{
  "translate": 0.06,
  "method": "simclr",
  "init": "torch_default",
  "momentum": 0.95,
  "lr_schedule": "constant"
}
Rows from block 2 of a small self-supervised image encoder, named by matrix and row number. Rows with one number belong to one neuron. Each number is 500 + 25 x the weight over its row's rms, rounded and kept within 0 to 999. All counts start at 0. Numbers have three digits each.
After each neuron's rows are labels from the 100 images, of 14976, where the neuron reaches its largest size: "top examples" is what is common among them. Only what is clearly more common there than usual is listed. The data: photos of plants, animals and fungi (iNaturalist).
# gate: MLP gate (model.blocks.2.mlp.gate.weight, 1024x384), inputs 55-109
# fc1: MLP up (model.blocks.2.mlp.fc1.weight, 1024x384), inputs 55-109
# fc2: MLP down (model.blocks.2.mlp.fc2.weight, 384x1024, transposed), outputs 55-109

gate.468:547459506497540499521492521516517522485525494519490483492515477497482500541474498493538511499515492490533494482523494504479509526479449525465503493511493484530480531
fc1.468:519527452470478519506491442499548506552520512508504525517486465517464488464511496494498464483520528557474524529507470485499555471514521482500502507501461509481476500
fc2.468:492478492504487518504509532502519490495519511518501531499462498521518511526497509469470537516484490503453475532480485530515465508486532548582475495511501533502499478
top examples: order Charadriiformes

gate.300:484535565476524484497510515513534489501493516509533502520510470451483514509493443506490474487509487442500546532507491504525464488479541477487507501496534478487516481
fc1.300:511509517464490474521496497562502441515476569502494492522475471515506489473484528484515493525511503535466523491520470447502531497542521556435479469467518477488519485
fc2.300:540579519516507511468497527474497497512537497485532483513509517533473439519519507493456511485500477500506486522503493466462531506533493477514538543498526532493508508
top examples: order Charadriiformes

gate.646:516545554509468497472490475499510549492524509505462537498534536493530504507513497544500501522479549509483501456435525522552515495493477503464527477491477503540479571
fc1.646:553489491483499494516492509489517532490526472498529489521476513499494504529520516449477512512497513499505511515495545466490487531533492518533497515503519521538470468
fc2.646:511482506523530506537540483495503493461503492501492417475486466493506547490476533444493480507505472470491492549475497498500525495510470504472487472515446516492498502
top examples: order Charadriiformes

gate.141:531508528546499533482527508470532489503473475519536517481516510498540506497491536465509534491505457495484525449510513511464457491504496489470497507490515533472517501
fc1.141:482514507502537481559500510465482529516472496493559492516431528495506485478502464480524518506512550488490450496497478470549510513497506493546495516516467508496494490
fc2.141:509468524521502510494476511508481540508481495531513499502515521528502510473522497456477476519478509494474505479478497472471512441527508511544451462500481500497499493
top examples: class: Aves; order Charadriiformes; family: Laridae

gate.35:482477521574501502489486512525510547542485443506535492446509485474533501509506491500523454463495498514520540488512490501462512528513482521515518493518520478506510504
fc1.35:506527505525463510493459538529511515485505480513502495491530468460511517519444475476519492529493496507473465483495508450486511500497498517529496483491523489487471482
fc2.35:451491506486501470496461495516511497460488468503502517508525491508504516446557481549515485498516479465500505516496494540501513552505505524506482446484480518480467491
top examples: order Anseriformes; family: Anatidae

gate.302:506528486498520507508510524507514495506467511490458495535504484473522488463494498506489510474479522465494527489533510543514530503522516500492505498522501530513434546
fc1.302:508511495489488514508507510481523499513510538531504452504474487482480539507490527497519486489507470452484516506508501531481475482520551517550522498519476492556500492
fc2.302:453462494512505494498503510504488490513483494474487509527498503489508496486475503501491510504494531532488472516511493460513545475481494436514543440506480495441502502
top examples: class Aves; order Charadriiformes

gate.170:501474502570492511532508521529527454466509528481537477490496473518492502509528521499474498482541482505495498492486475518497498472497459505509441507491492487524468454
fc1.170:503479497467529485508487473491532499520463484549463515516558493461462519517515523492529495514482464485525503501483521521505466515507512504471451485480531539521462522
fc2.170:514480526477499506510499487537460526528481521524495494524471486547533507485496480534471477499540515472500496526505488472464465494506535486482507488546461494496509517
top examples: order Coleoptera

gate.692:490496475491488509537453477481496505500500541528522525482524514517487504491471508521479497479498481535511504485501502538470481501503482480484482546514468490482519492
fc1.692:487465514457492494519497445511511509476465540521473483486549521525508477501475517501510505453520488487477499522533527522508522536510481526505480516503500481493492499
fc2.692:474508496512476503501462505468481535536513493512502492520509537533509493485489496532525513495488488507575515488506517524473488468497528474490446502469442515517449529
top examples: order Anseriformes; family: Anatidae

gate.640:478484514482523503530472536470505472530483537489450487496487542593492484489472510521503501505450502518498515487498502506488498506523470489481510467441486486515499497
fc1.640:504518506485444517458519468509490486476478518492507529518537504473471532497531517468458476473500484497485477481498509523534510513498535496566481514480537533510536480
fc2.640:523547503452452530522491505526470507500494511506479487458478503508461444487469486496526502491528528517478538495475509502458518459479505500549524454526464489467500529
top examples: class: Aves; order Anseriformes; family: Anatidae

gate.337:481513474499499504489513524526493537467500499502511529488449490532538489518547498536497476557507478560539472496521473487505477489510472459490544492509499512524514476
fc1.337:514473514508520503520505525506511498466472499464485491554524494455482490524508543464500507487463523526463493480473443498483493489466484463481472484520457521514488466
fc2.337:504481457441483498505479478499514515508475479455513466522510544561461464562546463520477509479503530521541508487506459482482479508467524515517512464502490454527464538
top examples: order Lepidoptera

gate.189:564510524507512466507450461541500501474502471502524484528503502508504495503540483477492472533498486507495495473491499521517518505423491520511462506513482479506470469
fc1.189:512491492528490510517467543496522504527491454444485494505468520479462538469496498468509529507514521483486439509484511524471539500479534504514513494479484465475499502
fc2.189:514490498477534524527540466510491547471520554444512483485466465474511513512513491470532480524486498488506523553481503464502486481491472519495520500520524520535490503
top examples: phylum Arthropoda; class Insecta; order Lepidoptera

gate.102:451458516506556540510515504495514529500532469543470515519494519502500544518521458492462460480458465498487477496501458482540532507530481553502442514490479527502476495
fc1.102:450540509494546534472473535504508483476492520559493463490493532503487514507491474534472512513489479484535479539494525487500531479526528530495499501457481518492500500
fc2.102:514499487487473460440502501483503484491490480502516493509478488492525521465504480508475503489475486489512493557488493490463513529476513477504531494497539470519471469
top examples: phylum Arthropoda; class Insecta; order Lepidoptera

gate.473:485563475510513519512514487508440505511518508507500480531501443446509540501483524477500455485509477481539491500477422529489454504502493500466501535459488495522478506
fc1.473:511503517497506515451516504485498511462489489476475502490518511490496535500541505503512468416522533466521521503496475496480469539527538511517511489518507537507504523
fc2.473:489478571478465550450496510503502483473496499513503480508496488568488518496465517532528446467495513523527503540506483500508485461485500488538481525533511519500511555
top examples: phylum Arthropoda

gate.285:470542506525510456543463505526552489487488494484463526502484517493483509490478476515483523526479481499507507498513510535502481491465474515504471457509493487472512520
fc1.285:500518500495531460518457515514516458480478493473465515510499518504462534508493497500493486516518493478505543516519508518491520488472491494488484508556486473479493519
fc2.285:534521482460501526502468532475529527525487514503480457559479509498513499470518558524483529501505511483485502505504530531508497471464497486470541517525505497516499492
top examples: order Charadriiformes

gate.423:515540556504508527479498498472554540442506525529459540517511494524457531507507492521515506507463534509516459511535496490460526509553492497482524475517499462497526512
fc1.423:495520531475478493474513550475532495481475572541484517501485482508456521518515497518507501507481512509525514468521487524480539505534492468514540480494502495483532496
fc2.423:491480509487469528494519484485533489492485543500511542501469479460569500528505502504458528474473519498497535489466507459489495519478557518492491477456538507526504479
top examples: class: Aves; order Anseriformes; family: Anatidae

gate.19:495495524500477455513478525453493465579510519504489534512498533471533494479482507480509461472517523469524524503514498477480536475554500470520470489440532518514531552
fc1.19:486517496507540499498527487508520523507493499515514474503519512533538491541491476452502476496498466520484493498541467503522532490510528483501485520499467505458546509
fc2.19:466538466511500494489506520461458505480552460477516462478499494503491465515559529553495479504474502488497523497476497527523472512519494511564537523490495495505468551
top examples: order Anseriformes; family: Anatidae

gate.372:549518498516507513450527536540495453508509485501529514487490475556522498500508504538498473446519519521464485544513448494500505493534562504490509536513511476515491465
fc1.372:535483475493507538510459508478459517513505517501540494577493492499530511510431502514525503517526461519540498495537500504504503462564512476514493527493501506496511530
fc2.372:477491543550507493439471498457496498514505495534514501479528526520450471481544507530496459529528514488481538518472484512498515460520413502499497523482510537554488511
top examples: class Aves; order Charadriiformes

gate.166:446497479497474503557507494520475511492476484489480534482418496460504474494488501525557518532498497499515446501472515501498497487509499459521509487524520512547453480
fc1.166:446504504496485507553518496481477515529512493497444500531452508465544462508510479504542452540467533498546513499518540486508489519538483468478475518516512540511484513
fc2.166:507483497507479502538500513529470466507529549538513511501487504496507480517477473511508518494475491506496493491487501470508526500474531526484455498513518516466498547
top examples: phylum Arthropoda; class Insecta

gate.126:529444461485497513476523481503491495531485503509498494516503502514497448462494538516481484445482511449524477526527507452506530477493520502466484512476507511505559442
fc1.126:511478500487566506485521512485517481492454510483484549517453534554481512491541462518524513528527519516514519455508479526480509465515505500570521491541463544457513523
fc2.126:493485527461501513521506497501501527521490489496473485535548509514502486562463521445539518471466449508490482493491436463478558506514534484524498526509513488472478461
top examples: order Lepidoptera

gate.739:510469451522465512500508536530503512518484518495516482473505515502505529506495502473547470474526504550507456531486539507507506540491505537511526537532484508486494513
fc1.739:488497531502537474492518467488512498466489515482513503526516463499488429543536527422470575499521468474496521473500522481504465456508484502518492504490458521496504534
fc2.739:492526550491536520545463503525518481473466451502571501530538475501464494499496501519485499538516499476526502510514448503557521520487443491510527535465523528478523508
top examples: class: Aves; order Anseriformes; family: Anatidae

gate.566:506477480502499483496504497480501500500504527503486510502480501445526473498475503497505513514507524474478500474504538472521492502455529552499504501486508500495479523
fc1.566:475500483502462533479543508482465505520500470504494451537546517518498479519542526511470502480470508489487539509496420525506476511532513477514507522511518506501504499
fc2.566:510490482485512471504504477513505534435530500498496523526496535507544503544489477458475497505479485547485505480479475470479491494484521518506474495492459485497504483
top examples: order Charadriiformes; family: Laridae

gate.588:514478510523517516515492496516472528530481465549550508496529506502520544470504520525489504557476507498524461539515471514468489492492504475524481533496495507508502453
fc1.588:530536506506499521467501519523544510467495524467487487516486523537493452471525484496518515475481477495515516482465493488505499497513462521448526484530455464526489511
fc2.588:506521474512520556509526532524509581480464528525524523526509523471515507483497483470452499531515543472482480520494480502515533478474511477501477526504494515512492515
top examples: phylum Arthropoda; class Insecta

gate.697:521486500493560522533529508495523456469534544513496524527495448519476522497511490502534489507533508462444487473501508530521541481477487493516487495513521516482493522
fc1.697:501500481432492521488515497530467498461526493459501468570493483517507480495523501511476492538490497505499475472524529527478544504466576477506478487499467458509510487
fc2.697:507513510473535498514516493522512503521514454451529525482460529499479516484510504529477487451516539481502507490512520466474483527495513454519544487507499498462508512
top examples: class: Aves; order Anseriformes; family: Anatidae

gate.349:540529483469536497492502490491520511544476482495483485532508470459493470525494485489525519454531497514496497480495492460514484522530484460533520502518533525495509515
fc1.349:499478490494497514526489466512513529481476491511505478526507473462496488499474460532504505532500530463510510526498553467534461528501478531491518492483491447530515497
fc2.349:504513481458496486515497523527538468506528484463478464482534492436471488484507466457473448497528469461502520534533499529517493530492524477496502533509463476507497510
top examples: phylum Arthropoda

gate.387:493518497518489488507537486479460460516485529471485526530513521515514467523493456480489534498472515478495480534498512513469498497506418507515515496483486487505516506
fc1.387:481452514495542493459501523533488514470530471492463480514496462514520514519485502466526484525490532532486534499515499466492470487521528489510475504498506493461479508
fc2.387:492458510466507498478458463475500461470520510491478515554496498501484490511503498502501493531493511531477492456473487502497522499497474477525488522485474496553486507
top examples: order Lepidoptera

gate.390:516497492512483473471487524408468476509493514502489518481497530492501452518457500491488494495532488519521442478484485490454497512481534492506455513501501497483476525
fc1.390:489468433473547504469554497540515504499474524499533444520492480482486516491535446492487491477460553509496505511487488527531545466511489500529520524487507518498519494
fc2.390:472485509513562497477529472496515522518521474516499481449480479530486498514512546471507489514501498523512492508471561467488475496525502483487504492508509475537542487
top examples: order Lepidoptera

gate.80:487481505471504478479468517559508489470475522481502476456525511540535498480498518484529522476447491491460529503475424504517473501516478479492530543500507519489446539
fc1.80:482484529512537471493509495528506501502508509499532494529552523500509503518525504477554477487465480465452516511466414522488495507518501485503502512490478516469485505
fc2.80:503543471481505500485454486497507460501529550481476507516499503499455491476531501517487500523502483464494497514484513510541505510495457498515551480548517531495481470
top examples: phylum Arthropoda; class Insecta; order Lepidoptera

gate.171:496485509546523517529461506499556445511497519513530505461511478495507519507539501526517502492490483519489492492515489482506503528456470507502483487507516480432461487
fc1.171:496490524496487481515502505471526490468494505497522506460561501514535525500509493510438526453520474490460485508485478482521477504493478538560505468487486525482470500
fc2.171:465459511492495454467526566484518515473488500448479504493529491463548520474494474524521456476492475525542512533538520512478518504541478506447511473512499513482509510
top examples: order Anseriformes; family: Anatidae; order: Charadriiformes

gate.415:497511486484549519519501484491480462485546521520501488478497494558540481538473482498475502480509526511541505480472551470506474445496487503480486492511518490517508520
fc1.415:509468516510490495543500507477503447513510513470472472488455536511516535505536483508543485477499485479465516509517481508539531504523499494529479484502476536520497504
fc2.415:499463482510455493503530503477519505501475499493524524579465525503535485507469477491544477543490492528480548468487524510490462516517551458521501515502461478510505465
top examples: class: Aves; order Anseriformes; family: Anatidae