config.yaml
train_examples: 77898
image_size: 32
horizontal_flip: true
translate: 0.06
arch: "convnext"
mlp_ratio: 2.67
patch_size: [4, 4]
projector_out: 128
orthogonalizer: "newton_schulz_5"
ema_decay: 0.99
steps: 6300
batch_size: 128
weight_decay: 0.05
adamw_weight_decay_other_params: 0.01
Rows from block 2 of a small self-supervised image encoder, named by matrix and row number. Rows with one number belong to one neuron. Each number is 128 + 32 x the weight over its row's rms, rounded and kept within 0 to 255. All counts start at 0. After the name is the row's rms in percent of the matrix's.
After each neuron's rows are labels from the 100 images, of 14976, where the neuron reaches its largest size: "strongest on" is what is common among them; "peak at" is the part of the image that holds the peak. Only what is clearly more common there than usual is listed. The data: photos of plants, animals and fungi (iNaturalist).
# gate: MLP gate (model.blocks.2.mlp.gate.weight, 1024x384), inputs 330-383
# fc1: MLP up (model.blocks.2.mlp.fc1.weight, 1024x384), inputs 330-383
# fc2: MLP down (model.blocks.2.mlp.fc2.weight, 384x1024, transposed), outputs 330-383

gate.73 085 [166 115  78 121 119 127 172 151  80 128 146 184 128  98 128  88 130 144 131 130 146  97 121 127 150 116  97 216 138 107 109 101 103 117  77 143 114 144 202 170 129 137  90 173  89 127 120 125 140 157 178 143  77 116]
fc1.73 091 [150 139  12 191 171 131  86 184 171 157 138 175 145 164 145 119  94 131 141 117 172  79 111 117 175 147 121 152 131 153 121 107  88 111 155  57 109 167 145 162 145 163 102 102 105 136 109 135 143 145 147 148  86 183]
fc2.73 089 [161 117 114 116 127 148 125  94 114 147 168  83  93  99 150 111 149 166 134 120 119 120 110 151  75 132  78 160 162  85 141  60 147  91 146 154 158 143 168 114 117 131 114 191 155 167 156 134 145 104 109 106 143 116]
strongest on: phylum Arthropoda; class Insecta; order Lepidoptera
peak at: bottom centre

gate.4 032 [139 107 141 164  97 164 134 157 128  97 101 131 177 116  92  86 126 184 115 144  93  85 133 110 149 169 162 154 138 142 145 100  80  89 152  61 106 132 139 152 130 125 108 152 125 146  83 132 128  87 124 114 150  97]
fc1.4 032 [ 92  97 123  85 144 166 204 137 120 127 123 134 193 144  88 171 129 152 167 150 118 178 134 135 194 117 174 162 113 120  89 153 110 171 152 117 103 194 103 145 131 195  60 255 150 145  98 118 142 104 107 146 149 141]
fc2.4 033 [103 154  93  94 182  65 122 112 141 138 144 158 106 162 110  96 134 126 123 159 108 133 160 123 136  81  78 134 125 153  63 101 164 131 152 122 158 111 143 100 142 133 126 116  98 114  85 102 139 127 178 128  74  95]
strongest on: phylum Arthropoda
peak at: top right; top left

gate.423 045 [109 112 136 171 131 110  80 106 104  78 131 116 157  78 125 163  84 125  95 164 124 108  66 183 183 130 114 155  90 174 170  93 108 103  82 142 115 124 110 175 119 170 151 128 151 212 145 136 141 166 107 146 114 121]
fc1.423 046 [114  79 152 149 104 137 114 167  68 147 144 128 172  82 120 145  90 132 119 162 133 102  56 116 132 110  93 141  77 193 186 134 176 119  66 164 103 135 107 127 179 186 130 103 140 183 158 129 135 121 130 190 159 177]
fc2.423 048 [126 145 141 150 169 195 147 107 102 159 101 117 157 128 129  44 153 113  94  93 123 150 155 142  69 110 112 138 178 110  97 164 175 101 129 101 120 125 124 144  98 115 119 124 166 161 141 126 112 112 128  71 157 173]
strongest on: class: Aves; order Anseriformes; family: Anatidae
peak at: middle right

gate.248 117 [ 47 126 138 117 126  97 145 121 146 102 146 148 154 113 189 143 144 130 104 174 113 135 173 140 194 142 152 120  92 169 158  69 149 161 124 124 146 109  88 130 143 116  88 143  93 122 174  27 117 144 183 137 111 102]
fc1.248 111 [134 116 123 132 129 135 155 158  97 154 115  64 148 103 117 118 130 184 177 178  76 111 119  52  99 149 116  88 127 103 161 140 124 139  94 172 137 131 161 116 132 171 199 101 127 182 113 148 150 115 156 132 116  84]
fc2.248 113 [100 112 150  96 106 114 110 123 111  97 150 121 134 116  73 116 125 149 136 181 116  98  95 104 109 142 119 121 101 202 127  90 173 180 123 140  54 102 104 154  86 127 130 134 213 124  77 116 130  53 116 126 121 121]
strongest on: phylum Arthropoda; class Insecta
peak at: bottom centre

gate.165 098 [184  86 115 116 122 169 156 101  98 182  73 133  86 141 157 116 177 101 120 158 163 118  90  60  89 154 115 146 101 129  91 103 166 167 114 126  97  92 161 122  49  95 174 102 187 192  69 139  83  85  85 106  98 109]
fc1.165 091 [149 114 130 121 127  88 155  99 123 126 205 116 124 196  69 104 136 117 165  92 119 193  58 174  93 111 170 113 114 126 103 102  99 131  98 165 150 208 140 116 177 129 113 131 135 129 146 151  98 157 128 111 128 127]
fc2.165 093 [113 144  91 151  95 124 148 151 158 136 123 186  71 135 101 106 184 133  95 105  95  99 136 175 180 112 153  76  80 173  63 113 131  87 157 166 102 120 136 160  89  63 130 182 101 117 178 179  92 110  77  81 108 150]
strongest on: class Aves
peak at: bottom left; middle left

gate.62 129 [101 205 133 128 140 100 144 155 145 205 126 116 188  70  95  75 222 108 116  99 159 108 107 167  91 150 119  87  16  85 148 146  83 136 202  95  87 102 114 156 110 153 117 133 150 116 123  66  92 152 168 105 193 134]
fc1.62 124 [ 59 134 102 149 171  93  97 103 130 124 117 166 132 156 167 188  89 112 140 163 141 147 141 150 198 106 122 110 134 131 138  47  65 156 116 166 132  98 153  94  60 174 144  65 133 106  83 136 146 162 155  99 151 132]
fc2.62 133 [ 78 140 136 140 183 151  85 110 151 133 127  32 144  80 116 145  56  96 159 107 136 135  93 123 127 141  94 136 157  86 113 113  83 166 186 168 114 149 189 121  70 105  98  93 207 152  52 130  92 109 102 121 126  76]
strongest on: class Aves
peak at: centre

gate.734 089 [124 159 163 104 125 163 134 152 150  88 135 139  89  98 141 101  73 104 223 113  44 133 134 134 193 117 154  89 144 161 158 102  84 144 106 168 121 136 145  78 216 105 145 134  52 102 172 112 138  62 134 106 161  98]
fc1.734 095 [155 122 117 125 132 149 154 167 112  94 159  94 124 137  82 166 226 157 120 114 185 161 165 145 143 163 114 170 163  71 104 174  85 161 100 176  97 112 147 128 158 124  70  90 165 113  99 125 132 123 137 122  75 115]
fc2.734 090 [100 151 100 122 105 103  72 131 124 137 118 102 121 131  93 149  79  85 124 105 143 100 123 178 146 135 123 122 171 122 132 113 127  71 132  73 106 109 167 129 106  79 142 134 141 138 118 157 120  97 157 166 155 138]
strongest on: phylum Arthropoda; class Insecta
peak at: top centre

gate.367 054 [147 120 134 106 171 124 167 125 147 103  81  92  97 116 177 156 127 149 159 127  82  82 130 157 147 113 152 147 127 120 149 137 142 111 127 160  96  80 159 133  86 189 170 147  92 151 128  99 160 111 132 130  67 175]
fc1.367 059 [ 70 118 194 142 151 159 125 174 150  45 146 147 182 114 129  86 141 112 185 142 207 145 137 124 145 155 112  86 120 121 197 152 152 131  78 147 100 132  64 145 158  69 119 109 118  89 180 112 167  97 151  93 163  98]
fc2.367 061 [ 55 134 122  61  91 132 120 115  77 119 122 144 101 115 110 144 141  76 121 132 100 134 117  83 143 141  96 113 125 104 145  95 121 105 114 131 186 137  87 116  61 102 109 128 133 137 139  97 111 146 112 163 126  86]
strongest on: phylum Arthropoda; class Insecta
peak at: middle left

gate.141 124 [135 240 119 100 163 140 124 201 105 113 167  98 124 162 116 127 128 198 141  85 157 160 164 126 151 153 180  71 142 165 139 237 127 100 138 117 122 189 104 114 138 147 122 189 146 121 138  90 155  92  68  91 158 123]
fc1.141 125 [178  42 147 153 170 116 119 140 131 118 162 100 192 108 174 154 109  91 164 136 103  98  75 122 115 119 128 187 155 161  97 144 177 118 110 112 163  81 101  74 121  81 146  92  58 175 166 160 112 125 138 155 138 127]
fc2.141 133 [ 76 140 102  98  96  75  67 170 137 122 146  81  86 115 167 148  97 101 134 173 145 130 144 152 208 148 138 136 166  79 152  88 156 146 125 163 142  91 202 122 140 125  97 127 111 122 140 113 162 170 147  93 170  92]
strongest on: class: Aves; order Charadriiformes; family: Laridae
peak at: centre

gate.459 044 [102 131 140 182 132 138 144 131 154 136 133 149 124 121 108  91 193 170  93  94  79 143 143 144 149 176  92 134 154 139 175 135 101 104 116  89 149 118 150  93  94 144 137 109 115 113 123 168 105 147 122 110 118 152]
fc1.459 044 [ 88 130 143 166 114  88 133 189 114  89 179 183 167 125 120 147 131 150 137 132 156 104 145 156 183 193 130 133  54  68 180 120  95 142 174 132 126 123 100  67 123 121 176  97 106 126 102 125 153 130  74 124 121 156]
fc2.459 040 [107 175  83 168 158 164  96  92  52 124 144 106 133 115 160  80  74  98 155 127 100  84  96 158 161 145 187 156 134 157  97 119 105 135 189 120  76 167 126 119 110 142 125 161 142 120 135  84 131 125 131 167 168 165]
strongest on: class: Aves; order Accipitriformes; family: Accipitridae
peak at: bottom centre

gate.297 109 [113 135 134 142  61 166 142 231 156  89  76 146  90  91  53 137 116  76 118  78 119 172 113 121 128 163 107  50 174 126 156  56 127 155 147 121 147 138 164 112 144  76  82  53 106 108 129 134  78 104 111 184 111  64]
fc1.297 108 [152 187 114 121  78 151 139 126  70 126 179 128  80 115 124  95 173 102  76 118 103 137 132 125 139  98 124 108 201  99 129 108 114 136 156 136  63  62 118 141 144 167 103 129 135 142  99 149 105 129  99 104  82 122]
fc2.297 106 [145 131 124 146  98 171 161 127 135 176 115 101 119  90 151 149 115 169 164 137  86 121 161 149  74  84 190 142 151 104   0 158 117 108 135 128 111 109 104 142 111 117  80 117 146  95 125 179 151 152  89 112 125 165]
strongest on: class: Aves; order Anseriformes; family: Anatidae
peak at: middle left; centre

gate.588 097 [133 143 198 119 116 116 145 132 141  83  83 166  97 167 117 167 149 112  96 132 149  51 118 158 117 133 126 121 147 131  93 122 117 122 136 158 116 123  96 138 131 141 105 114  97 140 144  74 130 141 141  80 100  75]
fc1.588 090 [108 152 131 140 138 118 245 138 127 160 167  84 113 130 103 103 196 170 170 159 150 175  98  77 122  94 128 113  96 130 127 166 120 157  75 164 166 165 108 131 120  77 107 133 113  74  94 129 165  66 134 139 135 135]
fc2.588 097 [158  99  87 122 107 122 152 140 112 105 128  99 126 184 125 169 144 105 181  99 149 135 125 119 103 124  83 121 164 169 181 154 142 165 170 117 121  99 119  70  69  80 133 140 115 144 140 110 137  51 132 170 126  82]
strongest on: phylum Arthropoda; class Insecta
peak at: bottom left

gate.166 132 [ 77 148 118  92 111 122 154  96 149  82 111 144 121 104 107 153  98 152 102 179  74 117 171 128 121 149 125 110 145  79 118 183 155 153 158  79 116 122 135 193  85  96 151 137 151 131  74 163 119 206 102 153 100 101]
fc1.166 128 [157 119 190 121  98 112 157  72 118 187 126 143 108 128 123 108 135 155 101 157  87 125 100 169 108 124 130 117 113 159  92 134 151 153  95  82 100 135 133 138  85 125 211 128 155 101  73 124 198 127 101  86 143 125]
fc2.166 122 [ 87  99 158 138  80 116 132 158 112 138 209 142 137 160 163 129 177 146  84  93 164  95  51 173 114 161 124 130 148  71 133  99 119 120 199 130  78 162 146 142  95 155 153  85 163 165  97 155  90 120 191 160 125 146]
strongest on: phylum Arthropoda; class Insecta
peak at: top centre

gate.697 132 [101 173 155 136 122  96  88 157 150 150 181  74 143 103  93 115  87 151  73 147 153 145 173 133 199  64 143 189  90  83 137 131 144 169 164 161  99 137 163 158 112 169 131  69 134 147 126 124 137 116  65 182 125 103]
fc1.697 123 [163 138  93 148 164 140 151  57 145 138 109  65 116 140 135 153  99 142 151 184 146 122 143  94 131  75 138  93 175 140  95 126  99  86 116 142 119  92 150 133 120 105 148  91 161 117 144  97 141  88 137 129 132 127]
fc2.697 133 [164 117 125 130 115 126 156 133 114  92 122 141 108 202 135 111 151 153  98 133 178 193  86 102  98 154 174 159 174 134 101  63 100 172  88 136  82 153 121 122 159 145 126 198 174 144 157 140  49 123 130 135 139  52]
strongest on: class: Aves; order Anseriformes; family: Anatidae
peak at: centre; middle left

gate.688 063 [111 134  94 143  92 131 176 155 158  87  74 106 116 193  92 167 115 121 116 147 108 125 144 119 135 131 149  82 105  91  89  98 106 186 130 122 134 127  72 134 141 116 154 130 122 118 137 118 118 106 187 186 147 172]
fc1.688 060 [138 115 140 117 153  66  88  94 165 134 185 142  93  69 137 180 166 124 116 147  94 109 146 111  99 145 129 108 125 180 129 184 107 150 138 165 159 106 129 154 116 128 129 150 159 101 122 132 114 198 143 135 132 156]
fc2.688 069 [177 115 142 159 110 106 154 106  86 128 132 160  97 149 203 108 135 168 124 106 113 136  81 149 148 163  66  81 129 178  92 122 169 136 101 129 137 127 101 134 143 104 124  99 133 134 109 103 112  63 177 123  71 102]
strongest on: class: Aves; order Anseriformes; family: Anatidae
peak at: top left